Weights of a small image classifier.
Model: 17.7M parameters, 24-pixel images, arch mlp, layers 8, norm layernorm, activation gelu, moe top_k, num experts 8, width 512.
Data: trained on Sentinel-2 satellite tiles (TerraMesh), 72500 training examples, 43.4 epochs.
Rows from block 2 of a small image classifier, named by matrix and row number. Rows with one number within an expert belong to one neuron, the router's apart. Each number is 128 + 32 x the weight over its row's rms, rounded and kept within 0 to 255. All counts start at 0. Numbers have three digits each.
Before each expert's rows are labels from the 100 images, of 14976, where the router gives the expert most weight on average: "strongest on" is what is common among them. Only what is clearly more common there than usual is listed. The data: Sentinel-2 satellite tiles (TerraMesh). In brackets: how many of the 100.
# router: router (model.blocks.2.mlp.router.weight, 8x512, trained with AdamW), inputs 256-383
# up: expert up (model.blocks.2.mlp.up, 8x256x512), inputs 256-383
# down: expert down (model.blocks.2.mlp.down, 8x512x256, transposed), outputs 256-383

# expert 4
strongest on: main land cover: rangeland (54); bare ground (50)
router.4:153135134103077079159060126104078184149139110108131165178095089184163162107077136130127149156132159136147120200131134139121102100166173132128097134078103123085141136105093135176116123069113158150059141122132112083175118144139099062132095100056193069180216125147149138145073166144123147120104117157095033151180116085156094136140135122154141122110155142103136068133115128149149109137087
up.0:096065087174165054072093116108100166088134128099115141101116162154132124119044135115174091129153152132092127090104123112115151121085126086140184113180173139039142164133134134087141138166090119124128135167164093158133099121091143123128161146085099122151150133115136090157102100151127138148132136154130084137074136098135167088164121129117177137104124093099077099130151143112179126153167
down.0:142141153131085164157172090110121098157143186171131126092065090157141122144110164082120118083108206166120112146114114080125107157066084137131052134097027094121134107134102131089146146056136182086145149119151189092069156121097120110137113134098177114125178117153169078140153108138162137138082101138130161059149104057168127160151139068136124066156135151159144094174193149114159125105140
up.1:156157091129110101148155158144132123108117127099155155097108113139078101081166145109145171120121067107150137137156100112102074139161112093140072124159163140112115125084107147116167114176117104115138141140121188096107117118146071121088122094129135141130141158155133105162084149159133168091140128127128183125013137087091156100139072106145121143119105136108150122146124094077134207107138
down.1:123117100131101109138045114114148151129117159125139091107145102069167127104118114065112112083121143148185134197102147139137128123158174144111050148159082158082106158051184045163113115034136108154108140116095171091078080120168153127112100137132119140112166139109205115153069038161125107109101105084128157092094127159135139058142211095190138114133120122147117135125056110142113135158105
up.2:121167131131119179152183080143117153131106182131131075123101118102069125162159142133146152157130108142116112067119121123159135107193199123133119121146120188125115116112130149122141120166158092115128137146091144163082077108175118112097092141162146127222103102127070158147207110135088140134175109179128112073194102086134117135184170125090188133078123165106145112142075138073071101163178
down.2:136197133154150167141070123093119117088139148164131111079107098082142133137100092174099123119100132135115123101141114186108168154142121078131156120128135150113109041146107120086110116151169155111090150150059144130143147168146130142149103142094109065065165092106217118155124148129154149133178113165179132109115172156121099163089154152107043137108119128155172134144146096182184183150115
up.3:141128152151167098149088078167119106111088126140160126111126134110082110163110146108128129178141148084100101139083181118147158134129162180150112162181156170144139136189119075152105101090159119151104074121094084114136136165056156145092138129086132108140099129147130122092163115126127175142127127121141130157157089155042125100190134191098120107135092167109160106116107101074118140135152
down.3:130133138117146099167163146130136064169107107131079095113132131142117064147112092127131126194152115091150118162119125106085120128081199132169134131123146118142198141211215135139165100119097131139158120149117116114255107117124131138141107147167093156147117081140100117117149079107139075166127125158053127124121096104101115122134132116118187126150079155117152132125087150185141146126145
up.4:092125126120144116166105107095128147121132126152138104163194143127110122122140201076120115108133146141118142150137122124125159079125132111122182112135189163068128151170114137095163079121113162143039123134118106097136126136109152149130111130063054140163196086119076163131135182136094103036178120063098074153070126122085141111113153118104081122178168114113099096111170170163089109145100
down.4:141072145109134137155159131109182144146160126125136125103140135090156084118085164086161122142108129090179112141121099126114115122163159163147150167142211117134151121119118148075111128077105122189145122107156178104126142101131132153140122132116096189145107120151041123127134123156130145129110099158205131106074236111129152139104146112128210099100126177130147111173153165054169107159107
up.5:127131163101115100130060131125127130103137152131075059121094109111149085150148119137131200168118050154142158108103087119109145132180025162145113128173092129207138161168114180107126133235122085208150125117071119110115087145142136106118135159194156145133145086125104119131145139109115103165104170153120156106210177187128101079079107124186140077138151104103198143123137114157105111179132
down.5:092122175119142157143067136162145127145076105139118144145137118139077111141138137115135126107147100142110132176183136109135098076103091149172110113115162133105110088096171104203125136153133158117096134123161141102130111106095149157123122130104128120112114118120118189114106114128098124170111100136133157145125067144105196084151114075119144171133128135117111127134170160108090069156123
up.6:113172130110141118183110140104089130120133115143168150128122093137205137154085112123109138151188130129131135149106106136115084124095188150120054141115083121163118112162057092122087109119147164138129127112123108093180108150179077125170102115032194092104168145103097087120110098114080143124119148139180141078206171129114202138159165087121057176062205146138102164138121147096127156142127
down.6:147209162090137128094168100087153200111174143089043136122156168149117139133129127117176129131139064121168165136126152160142146103198177134109139157136197150128121178059186121113102140162108115116107120153153136127087123097147124186134127201084115133063164107107132153108090125160065101135141119172120173141116141131151113061147125071081121174125077136141101147144066106097121108097138
up.7:143119130107106099141117132127103161155088110107206142102160084108120111174160120109140117077167136138100115171150116121180094140125114144115214092120141114043102092129138124155110090101113170092210153121155140151146119138124142126093148159127113095201118118156135126118083160137131094130112104116148133187104125135102129118116132170181158102172143146087146122106151110065164143111112
down.7:139125124072086090121092113096084172143134118073125173112160112087100082106127135107145137094146038132119115135134089145127124157176153147114199153103186140153137142067159134079127163105146151062194157147092096124112075109164110156152134092065152100169138085093108125127107162138112132119092141108109184130061110140144136196116101115119134094195155100115161117127148132085136083137117
up.8:093162121122115207135145106161060137091146138128158080126126116130113148167106151113095133142146104095084108146129096148081146132158155108130080158170072135090127114103204104152125175066096111140210104087143103155035070118113122103148104102133073154087169114140120122139154163084139103147150105122156068084110129155098187147127177143143092175148119176164131183135154137173083100150163
down.8:116131131139146131123063115106139143118084114146123154203119163158029142110077139172106124097093185063146165074114108070135101120114125160141164122132177146180166090126113105143130105086091149127151120189133087115125126132204142136145159169126123096138145119118185117122125085171142069120158122185133064097114145068148134116160104063104149135160149133117086106121115159102171097108084
up.9:134095124146102135137136156112140107136147102108142160118132117133222122084120102140149142132170144147136130127138178095080172132143170097142207103127172151098106142123158143175147166165133196143116102105149145108132127164039117078137106142127143090164183118141061132046126165084126099120128182125163086115158138136091125168114107114161109111092132142152136084133109066145089133157158
down.9:117145118116202124168168154115107148058183144121109084183129089132121087126118103151126158087126153188186113077133160117111104182136082118084099122103152126150085098127117113109120164144134162073128119096136208088087139142101113143133142138164134123090116134136097101094097065140161085111086102125140121123089081117106165133140134034125179189140128130116172157129148100165149174138096
up.10:130085136141113186136166119137121088128075103110100126152155096134118126135133187089118201140167060099156171147175102154120144112142110198110200112136150102155167113126129138122111106073108126124093101116134177183136107124143097083141194132138056167166103102147138180101127110126143145115147179110101136180090100164169084132123105133113090116128150167104136153100112116067100124230087
down.10:144103112138133181152114195154162126128110133120082146102099136167145149102159150134095162186113172102127128137163105115137080158152185113122170187133152130143189221173112078142097078127102144108145143100074091126100109120109147161130151137162147140088171071104127123159116134117096125094129149176145154122176048153145149153170119199153150054095123129109114164113146146144095131157115
up.11:134068163091114139138151068157105137131136164149084089136083092112136085067171164143157114078120124125169139055092132096161145108093117162113242081152118111132119089114114092133142144151177115159107069186132089111159191134033189098127129175044128131141091163115115114125149143119111131121137125124122136103066163127089116105177110146124095120108144147104101088122108132091177080128157
down.11:081177109094077108132159137125097147149150138152161076144098099106132095143122149086160143156131086166156140121122129162107170143111165149131089058147097186175115204134151169164072127136167179117095138129129047162161124150163131163152140107088107107073095133088143152130132182118199110189096188138138070126097094118200096159139135155115128127116069134110068127102160164134129104152126

# expert 3
strongest on: main land cover: water (43)
router.3:093167158108121156110120117134146129141113157125145109070146154103141112083130161106120128118146103116115107128149132101115172122126081120153171080145111105202095127167180099098130106172096166094152101114134146189150171102121178169113143164201083149063121161138083097080140157159157151046133113129127193144086130118111119167109138165139117138161145128104121106106154106171146162135159
up.0:151148136109207154144117105083131161124084095095138104059126137139086118127142105109156122105101124112135148211172131152139122146124076122094122102153118113196130170131105173083108125134119209048136093119115056152127099103133125135117140130062149123070097170111095179115144122115119109154186084153134143095130103152114166139116090154135132168132155139121127171129166128128096213148168
down.0:105115094160135151149107134149117105103103131096183159052151116046082088130123082101115165134090200084149097189141089124099155162142030045121138138080144137132117180099170174127124139190115126150127133148152066092157121121097154158100095118168185082095121092120181086083085138103180102181126123072106156092093135152118125063123154105097142166127134149152134137119163107161085128147116
up.1:062112120079152121150140127130139124095149096082120088108147174169105135154152132080179106100177173093153126168112126186148106087150080121127098102081148151067189153076117125130139113146175142125137199094119124118177133139117142167107066114175086209107081070080157090125113142111101161097182078106106102131169107098124107139126081139111204117089095156102121123130127160163079100212136
down.1:111127130138114142167076070115097156132118150171115181193134128085105172139108174126126140043122212138102116172145082108130189125124143132105163196141093173173135104103131104156112133146134126193146111159126131090172119118105131109096078076112128145123122093094120140183158132124124171151105118172138116136075106156122141084111132114146128167163134134138119113160130124096178175133105
up.2:160139094123175119104075135092136041142155116111126063117118106116084109105085163100129117145146134096142173055079149134116097156122139135175166130081160151062160168089121094133106210151130200163162111117184148069058083111121098152152150170182138120056094113173159129153133072139135125162211131082127092095133180141088130102099121129136154192086145088116110172163146216103145138155106
down.2:115073144141138145161155141149100124156128135159191130148151091139135128092076089137118080143182145156124066077093126148171200181173124189125143144121179131137054145105115093106113091092144104105090169175139130168182149134117171153076096154073132189140130157140089163095120151115101135186067138066124085136110094193144091132146108106113161024127174153140114072118094151198144107170183
up.3:167160096134142133107160095142115146109130146172147111148108150134157099154138153163117159120131112168196171146124122125151112166132122131132085155167052124112109175068154150129133146137148206083179157160112101162136085081164111124134151108106075135101101120126175071092132113104126197174182133144191111156151168136073100062107151157122091086146158082102117168160208112182157135044167
down.3:128144122144097108138101149120190102090122131173093116067112146094126146140115145099092165143115111159086133126149062110116135174127116145106149124154052117124152172144125109155136172104123089094083140110103146101184140111139150154123088110159096133226141097127040084056114120156104133015129157129078151146186117175137129182157111089136154117107143143151121126196119088090163108109146
up.4:138144155106107156119114159067111117145122116194167159063062186112159128109155124075127154134072137095115105140153132139113153130086057176151180126119124130116147154159087129163131128049183173108143167160130146114146150127095171092127132160079107177129167159163094117098116152159121166153141079091077118125178162160135143143124127135119113130121134090135134185159172170142114186151149
down.4:149092157091071135144113135140130182141178103135059115179139090141128144125078108092131122147133159101124151148123070121117166123131140121109017149148128138201158126169156135147107096199131166136149154149132068115119131101128137107093171143119154173211136093135172168184104145148163104169099150178126114160173121142139058172132132171113082130113108180124112098103088096115084142154113
up.5:159199146096166100119158110115149122113143160091130181103161073075187153139123097146136211150118119111117078160080081091116130159133160040116189175095077096164084131128141147136135137092101154149178069116171098124093157130145135115140131086072094138121166122143180192115101153159144158175092072200134169139074063135136137114129164112115193140126128124137119008093110121123124070141140
down.5:153103103144135144154059118114149126135101104149156079042141164160212118168186089135153144132083146058152106104141102153157140081161158119069122198134148132093135153064120145102099133118129088092113142092117151159084133183213074154159143146198167146082088106147164147128123134140133122128178163099148124134168120111117136077092155101123133156203163122134174093125121133136123111174126
up.6:070161094142156115204097232130141141135121110197149099139089149171187125152140182122046125129108133146176161098119120135130128146140127144154095127065132123087085101110091087067116108178163125060078124152134150145166136139120125126130107104137121127086193129143181127090097161086119070135125203146109090119172082133134162111090111160085156138120117139042127116080070122093129161140142
down.6:109070133173126149128140160102109119138111090105068151156130131111199168111134125171136167115108147098152109125135171164122104117110119147133076136104118095116060107143121186166151115103135174203155137119100188134127157115086108145069130114145101156056110107107174111128183109144099096159103144119147114074124187126120085147149142145150090125132137131142105153096105160043095100221141
up.7:161153099122153127127142143080170125120118119124111049136142119096124056130112116105099163091129090115135110065122159124149119127150142057130100141214146090147116142145153157155117172123132122126019107131132140109132133112137124074129153118156076151183090077118041141183105084113104120099156123160144084136131184123152139118098081051170144124125075140149125103190097131141116104161137
down.7:156157154143143080157107166124120078131175153125171086133117154198152109107132127056129090109128119113100080108060134148116134168112080130169099142146084139109137165125150153148108148193150063101124111137168130122173118128116116091146127181079180140141171137160082129154100163115129127165153151105166110155144122206086105129110120146184144119116178074162164172125100109133102121187117
up.8:108146149105132204107165120105170107090176130165113171159131166124079089138089142105177096145159127090205126114146109094119096124115190140137112105124198102210118119093124112169107131115112024161089120138063145134142120125086110178160161143135153114148094161136188167133182168109128119176111105113140175167155164130156079113078140130086132132202170152142121114128135115187096151255103
down.8:149152164128074146135086102130158129110103100120110155101165159207134105110129137135106083125130117061070171059108115149159135124138163132097103093161099140197128105098126136110146123153112206151125131145136118125160115139113128149122068159085158156126134158134240127116132069120109151052130101115153116137134156127196119152145142129142135107119123136127090158143131166173148139094088
up.9:145122111116142101131121146213105135135117118135076103162107147131123098167090129125139166156143165062100109090110170136070120087064075098197109176108151127174104141147138089084129106069134160103117217093170092118118157112153133108106138100149163142170152100088097138212166165111123152156127102126131110142114110118169149113107126082099125126107127089138106077121074122151133132104134
down.9:144152091114157060120093125125177165136161130139175135155161139149123090110153140130183120112092112183115156088130133189153096166165105159111128155143160138092122078107151097128142100096131121112142158112110087153106147157149163145123155135099158104123179145129160095165127122153142107136148100136156085158199185146047089150094117154103072107140128104166181092116153152099104131046124
up.10:056110105191064137151146105120115143102099115176125142188150148121157116154175066173114093128157165119140134123111114116148137142092068155138140134124059139097120102147142073061162142104159097165121132175103167162190121108103127138134097161090133165156158157117168172134108102132130098109087172162084089164121105103097148065123128159198197131135129129122114083148140110039146151155158
down.10:128126132136163148147189153136197122134119170144166107116127133123099147125090153183122116136098178169165158124111113105118112124164109088116054130056163159200166162204125152096157106120105106154187100077124138119093138119145064201102124126153085174091096123128087178122133159110119158153106145119170101131088112123082164110130116131089122180103163126111169093141164116092174160148152
up.11:167094142174154144111175122148155128143152122127153083116124156063139118129121126146146138110188096133125110165135136145129157157110139163149092137120139126071119134140144120127159143092064101112133114109121121166112187109140161139143137103132163184152083182155078119114084117087152140083159100065108093106126123143168114104105145185140113161101135093100118166131162098168127138213139
down.11:113073175109115107129139127157182165150112108068112147123134116163154127085116105155096117134137096148070143127123132116129118161057125120137124077172149156076109110170146149147116091153154227133146111150095121140111162181107091046145138162118154140186142147141128132101169129127095098151100113128125111121209094145194062112160117137178137123188110181113033139185108132121131096072125

# expert 0
strongest on: crops (71); main land cover: crops (47)
router.0:115160128122150142138183143131091137128102124144164099125112167163071072207176137156136136120111170126150176106200099132111183118127150108119074146150089140116107116070142153170110135121101047133140140135105090169113117165124183105121136154094198151148072102127218108169131107135156176158143165152160159130156157150182056078115141133149158115135119110123138133098163143064123123086192
up.0:194157109058134114166149099140127210124178129094153121112121142131081117122130116076118115095120136120113155168108146148100128104114152136137229118136108126184087113079094165137162155121070139143077143130136103116092113129144183165121121103162140145163081106149218174148093138142133120094130092118163096116128119062113078144219047141125174134111138123091157146142100105129172146123114
down.0:141061126132162113079172157131181098119107116087084131173134165076134122113119116100161120140148136074167074100067155161119132151145071101120133110130132095146141156090127189116142110099122122162081153190089165133131175072148165103138111183101166122112106121163147108176149144172117130122135129164156160160121168134151117208128169153109138191126184145130140162122116095075068139188110
up.1:149126157068054160168189101091139096097151149080112123113145083111055175167149089152107095141150153198122163164143126115194098098135140122136078098110176157141120125108135160053152136140112132020150144128192168124112138111107133097127109138127117119213150142147167099177114152153082130108141151046142104149108114145093122081149122100145154143156121122126158129111157091092128133074166
down.1:173156123115155186148171097143104133117139084063145168100122098138092063141134124079107145119127137107119126157115132093119073205134108147162124102129130112114132103106100099119099205178146144132110063110151071129131145082167160091108171121116106163173119099126095131203118155124134081129135148113118157159082136065098138161192113129161112108135152065156144185122118116128128111093088
up.2:135079109168180175186162170120112120115117134099124047123110124146124106205204104129144096111107182137105125200111128116125116115128135120120136090130144120077096106136162122107106160148163052191238175169123099131133176090129124143151133164184132133124125090087128117099133088159132147171162131112130086115093107170139114133085113122148135152158115159132135112136163140164182112160135
down.2:132140127177116109157114127145122079141145092133136113166140058208108130191143141119134151149093094154193129127110124116130111123104162075132146122097175129200165134114164106179112152139139096112136112074120192178118127103099127190063080161132227116106149122122047079140115125122152120119093161147121133104105121128167096183151058177127152146118140107126148136151089093182177140083119
up.3:162133163100166161174121149125162124166151095136118174120141136161138133061106113124131087161084156083145095177121154141129139117160127193154050117079155073131103150135107152131236169058120112109163179087125097085170187116119135100078136151111080105177111105176085135147162117146137090119162133104155088088140136190192105120182136125132153123135049171144105148168105175117086118112108
down.3:129126145121118126120144113099177110112124129133138121105115142180072148152124124081110118105135111116088123128105146106174158125147179134114148187169088136222136097150144101137098160087200080118196162080143145131123115135193094154085138109167106156121131093157151108130106106124129089084118118091107055134101115102119181103130178135109156138108146136130118134131097079192090127129163
up.4:147178116168120136117139162086139143099129100113158155064201091115121078139164156124136106129096168232138107162177097127130147135118110142113095108069160084053113118133149132150110083180136096103115091092134174103146124100154197160148159112122136140114121150120137103076153159081108104112169151142189142189131096102075125151081116113117144082144139108109171226088214136171099088079155
down.4:138120155148120138094101110154096114117127129121088130158129108168127192132103122160094099163095138092162128178133096146175103137141114124070153114131078094105155184118160152172101111138144066104175162104103139173178154149126068129122113109154140080135098114173042136184135116118103157140144117067126106137061120163091109121069111128152122083143073086150131138141189141161111207164140
up.5:106138138128077133187146094127110132122085170063141176139133146184135115151108132111115167165142145123074125184126160152111179112127052152121151122109110114181150104169158124173105099125150139089097161129116180173191148136151147085113106116146116186074182158154063112110081165123127167075113156111099118128144089157147077107152134094108163063094150118093121127139122117098097093158160
down.5:132130115127171069128154147117207073093153162129114160104129112141127136144123139112108142151117152145135139145121105151127116143064069070107132151146130118186134144100062161142129120117087120073114144132146130152120069160160143116171101132095192192108121137114148135081119116109132185149087132111140101122123163186059144134159124098105146145134144115131073132146099095169092138132125
up.6:110125150180165127123144155144156096108178107080090166180150083080099100171107141113113141162124184142166143098207124129131105073060144197140182076150157148137139110123121116131212059080066085176096133146103136175113135141142161174162108098054104183122122163141125101139137128110170133208136129111151134142057120078168083178113184116104071128112119137198155092079104167196118128036107
down.6:089119132120078112105017122144097127120113100122087170113177122110105169136133094116109104111151045118160035173118110097127122151086174093172146153134204152111102187100111161170165134082170088126064140163116056150104116099080110167116148145150173188156082200126157173110102123123121119077146101129161165127165202125165115120123171117111105161119151060116136107110103202127117111146092
up.7:149141156097168101100090088163221093103131126133128131126145148123111131114186114136198145114111123083140105178102161148150138121127023131114170167166109170104133142147077153121101133118113139169090112161128116149142147125125079141114146143078122120060098110119070110079100111109097091130170215080115123114141141159105153168157124077148132105097114148153126165130144102132140194124177
down.7:160191104093169188116116121125183130099160152136075175152103174170091099096162159147095138155162081128128100100119108195162163135126177129182150112145121160079110150124109114141115094151065169133168084116097150102083147140043069123126070119166119159128103164104034138138108106121218127080139108087105121147173188148162121076154095160123067079053120134118207088150094168173129116120144
up.8:066060132120107135130161185097061108167141155141187090122137171132159173133085136119152079178156160088079131154096157118120185150159160117163158149123104142193129117157138174115132113118126052110066124118127164184166118106183147064095129139134161092113133163144064165186112186117066136149169102115140119156167136132069129132190129170126101132077111097118130132146160097152108156095135
down.8:110179130096142144100073149126131114125130060130129089164139112094112132149099096116098175094170225105088127182135138115148114135076134144124133120092089138183086064124099087088159127194128154177137101140134177069111135123092167110187110078098122130137136094092154139113132139116027126049148115212154155159228103145074127169160143125129184208107153171119114131116123110153105177141100
up.9:071139135109117137109075151102143109086099181110171155095151110190128163140071120140122118155129118188150141145207170112138112166104142099145160145110117146174108111109105164113163152166112132126099123137154107085125159113144107154133107139110020158173143099093191110099120082096091140026182171103152180118179096120136109094130157106091086168095143131180130098077162126168149103119133
down.9:151110117148121129081100097182198077116100156129102107084081185197200142145139104146129100160147098105182159100071097118148100114121136181120164176185120115106105177128149153109111108113137104127148131134097144133156107131150135120141129146175129153134139114162160142117118182143161127105117135154087150117064090090193121202130174138099168116155121156105122100155174101082096104082122
up.10:190196119126053143157198085116154109119140123127130143210155078129068134131103112089120149097099181156118109147170123089130156101180201176118094158091125164116122181181102137090164080149140157093143089075141131140120145174084148121073115081123149078197202100120159103149081112137094124131075097157114122145139067150133181152148108140155100123151148113160110177110135121118097045140109
down.10:164109117143156107146131183089068129114141192126141150111121148152116095100117069092111102143084115119125092144104140118120140156126117095143142154110071116152101070127158159118131144117160090137150106192121087130146182150130128104164106152115093106156202127114128180144118111134107101119186151184171162124118129068086178151115079136124126080103135114109170047083066169152113135113132
up.11:133135130125124112128210097143089096126146129148131122171118060072172189138099205064117119098153124178129108121139141137124126152080126090160100112171058116141063164120125108082129085119136123115134150118104108133129108128125123121120121129179205119091083178117039065166152120106154146056155132141162175160131096161093175145102129122127192162125103161139120176096146130124089132051139
down.11:110074121141121080130087130113122154111158132150150144105094084166017106126132118151095120071125158124081149112169166073154146173128194142118110131123166104142115100152084131199134122189136153141103146066055097145231128140120052101112140144186123136129102112117065137128117117118058146138167125108144168072168147157090122100152104112143160154121130137100127135145158124114114135090129

# expert 1
strongest on: trees (94); main land cover: trees (52)
router.1:080103091157136149132118131152160091110111146139210106117091147121092120173158138137100140144146134119145107093120117145106117124130148133106159093125161135082108113152125121141154189139154102102164118128107169081089064132076144171119118108224062127181131115089062128162187083106110109178140088127082117097158150128067134066166119108130123142102142119153157128139209119080102145228115
up.0:138119156147161116117135131097108169151117125100142139158104157136171113136131129152163100107185174096208163165109087089136126142138118136160145136091189128066110076175139136111085097086156098151106103098147141092166121106124196201135175168234146121073094081166208078064118123113157104115134120172076167148185143149126195089123123086155101093084137101105151166129135107126087119113178
down.0:123098105144124168155157112102118134152126143127153134087146124137131132106124143185084102118101115087141158159115117206139124105067143196161106151155115133175128172086090102165140155200143176085157143178122097106190122133155065082123139121097192122132078129143078130108123077116152132133113122114136193105116135144132132047117127083127128168145089119101177036118095128130133116137129
up.1:138122101140135158094081134094177150145105155106119157150081081109195106065061134159141162132045145082104118089127110142125125147156143165136108110117134092115094082157167115079074181113143129173034138150084104086127156160129144057200115122173204127103101093082114176151161125162079121086116100157164141128128130111153149112139128065063123144114114123147148024186140154221161114114144
down.1:115121132101186108128155157108096127131095143132085123075145119094142105158110084163119109139195131146140098131137142129157130166151109117168120161186069127107144133096178130130106175129168106101057088077093102157179114126142150120115096120087243158061119126136000173120095126124075087121058095098087135104106082146076141057131117103123162161132096157139096169145159099127119112222127
up.2:098136092149152126124020133084108116104104154145104121128147100131132111084170185091124161114096103204148146118166164133145093142150154106099079117083084174187158087068139109102141105150132121058151126106128080107178116135115138073118124131162210118073133107144174132111096147138130139055120156114121179099089143078089079133082137159076121136143132145088158160123081151090119115090152
down.2:123108147100100144144222107114074173126135104156116100144126142104067101130128159109159134139150110167128142152120175101145126136121082131132128155129116127112211151120077138084119139114142101078124113144130147105078143135095116140120131127116160124125215136125063147097107081136067191112109142136109153130097212137136133105146118135162127041098119115146115115083159125110110119000092
up.3:097112162141137125175158148120096174129100100082116077026125180184177174053120155113150093107116101130119133144078162140146157110143123089128140103085155133124115145114100133130180136177106094115138156138131126126169150105128144150129115116158157141037104128150181168155095059133147178065165117131159168143124130182071132120137107201085139126194152157128111114140146130088116196141189
down.3:142146148141078092162095122106155121125097093088109118093127096173090161161101127093192151162121122167112159130085089133140141172139126078113193108162128121069116175113120109127159083076120204122147136093157138130138156112103141214090164122183095156081106151126065139107157179148148117104131166178114152082056138127117133163160112105153079047124120115133194124173123138142111139100134
up.4:125126107124150127122136080122109104137153111156142114134147164140111164081109105093124174151152108073180157140099061101091110081180157116088148091204114129162159107131149089111133225133085135115176133140181096151020096119174081114132083141047142095085145156127070078094153120116108093074114092147100130153165116117082211071106088162137145148142131133132105140121116118119171150176099
down.4:152140118062116146137089147072082115116109107143066071105114157104152065127126079118120181094087143115152102116108133124098097087123118164129148070157105121174086156124120117147127151033130093135125156119156095142035170098117154075062118177162110114141173187148139111035111124107150172083147093149114143064139172128085217085141148082157111145142104152158109135145117085074099114129122
up.5:137065167149130154162165093148123117135146137147108095154122089191100132135113167143123155134102148077181075137108114117121158140118137164160103169156106136126124195068112146110169098152154112133158154085180100164038118187172107124122126073069173153188090136172038071115114127174157177196103126150126127077132133096160124138149086128122171115085131185108125153094179094102157117164128
down.5:160099116115116147139170142142177208143158101161131190114114114153064162135191130091117130109120069153114117182143164066135131109078160058065170146117178116087117132135133136124102148146091103160143124118098083111087138135137111192115122109104165107106130127086143105161124110142144141206147084061118160157137152168079116186124130169140135114162130117131162120136070143126142118109157
up.6:166077124090092102133126115140123136095057144134086195183178143179135113067124112130153111095110143161084145098121114145142098093129169110156155169153096097142111128107140071149123085106076131153091135098132141096126192112081114104086119135142153156121097133142084114114141157122136108194120141150085109121097135162145123208104128143112150179158095147184174160142142086088112142219121
down.6:138128130148119121088109118105126126107087128067037163115126088083134151132176123095129108170109126168137111135065151099164176102126158101155110030093160158075119099133118151171164154192161255064097118143166176122142143120112140122102180109108138108168103126146122138152124119110122184114050097121085129169118189077133131066097144101132131132195124139095084171151105099163131161172157
up.7:096177094103136161168115118136165058106151046180115157137159150144125127168113163106125134098130143107097105194186162115153109109088163159163131159137122107092173148097137058074139168189131149082189131160120078137119122107128135121105152177097161074094169149122103058083157154159156157070144159121125094123139127156147089102120126100147082153139100143173140109175118117112140166136087
down.7:146121116130136148114094135175168089112155136135117155096109152172095122081152117123085132100127167147088151126184121069156102107121135177133146099154208135163162161152112166093148116121146117123131098098101085103211127131118116130161123077120135165130103171140158088055181184132181223081141111097089119124111083092173146096125115187121109019165076166122137103134112117143155140190128
up.8:096100111145126117109099099117095082181114113188107182097129116093162155131126088100145117133093146113119094139135176096114097170123068096069077109131151126115122135186110114133132199070147091112134097124129158105193125140137045144091123070133126172184134105153091144129157149101125108170140102124170126146121101105104132147130077174121083158134130133107146207098096132074163132128159
down.8:134162110129049108086135146199090160092126113103174199145104158105190161150103109127118125143136180150143151092155141106175124186166107151130044138160106182088143127139139076126118136074201159175103116202109124122097126101135087141143168094147091113163141147162175163123103122122150137148081149113079124159150106176068212184100174147160166108122139136132119118123085109148132135212158
up.9:155123096174167119106156125132163131143094133148160088129113111170079074084163137087131131167081154136107124121069153103130120086143141094154143177157139138117078115133194125135111124134079198051104152093117122131086115118096119082122134184127151144167163160159174145196131162132166125205124144084101138126117131074180058110069106130133167085087164166118137045136094090112104153078169
down.9:105212128166086093084086136083134151126159121147132157095139188123130118103141084145134182118072172175106137000106133135131133090074156129117147115126139110141108109110098108123118143146148159126141118136116145126097123135111172140106139200109103140085124196106151160133094121141175128109108109162183151132101099104092095085108118116112102177131109110126108066128126166108133161155130
up.10:173119127112120153167090122084176154143130080061122138094173092123138080056151150169112135096088128156146182118146123095139146113135069158130205062131130102151126091085127172125107162149170187128128132131119095084059155099142116166128142144101034164149131097158209122095170138123148171115174135080143097164163135123101074082142132105127079159127130164143134148069112147111128075255102
down.10:152150120075100125094115138135137095138152138164210191113152044105134101117145117116125120142133109082083135147113146109129143148182128145161104080137139131173082180123136103116129150193139144097121162136130116130111126107081101129133108129143156098110089147115054151149134110116162124116117110148133126117138130117174127147136136124167186165189156139130070127124107122120089074172189
up.11:092132144127152098095114118125112104108158105124137166141122104138151146144146107143120105141133144120113086076074176103131189121114174100151130108170123072095131117054137137084145110143148081172126109137107123071067095091113123097095137124070061126149120150174136111165121140168139101117167072143118088149141112124183100118113117137097157132118168117095091063106116129134110157241176
down.11:138152131123093126176129132192122067119167114123155117163152203182185075148104094095164121123131165098127136199166117103162086142090088155096114173109104121177095105173110129105131170181151148156112091111157126135130111146095146114133103120207119157115118110146138101065063166140107119113103146142128125108103110079151173103099106170087122043122129117098116091129105138189145128178113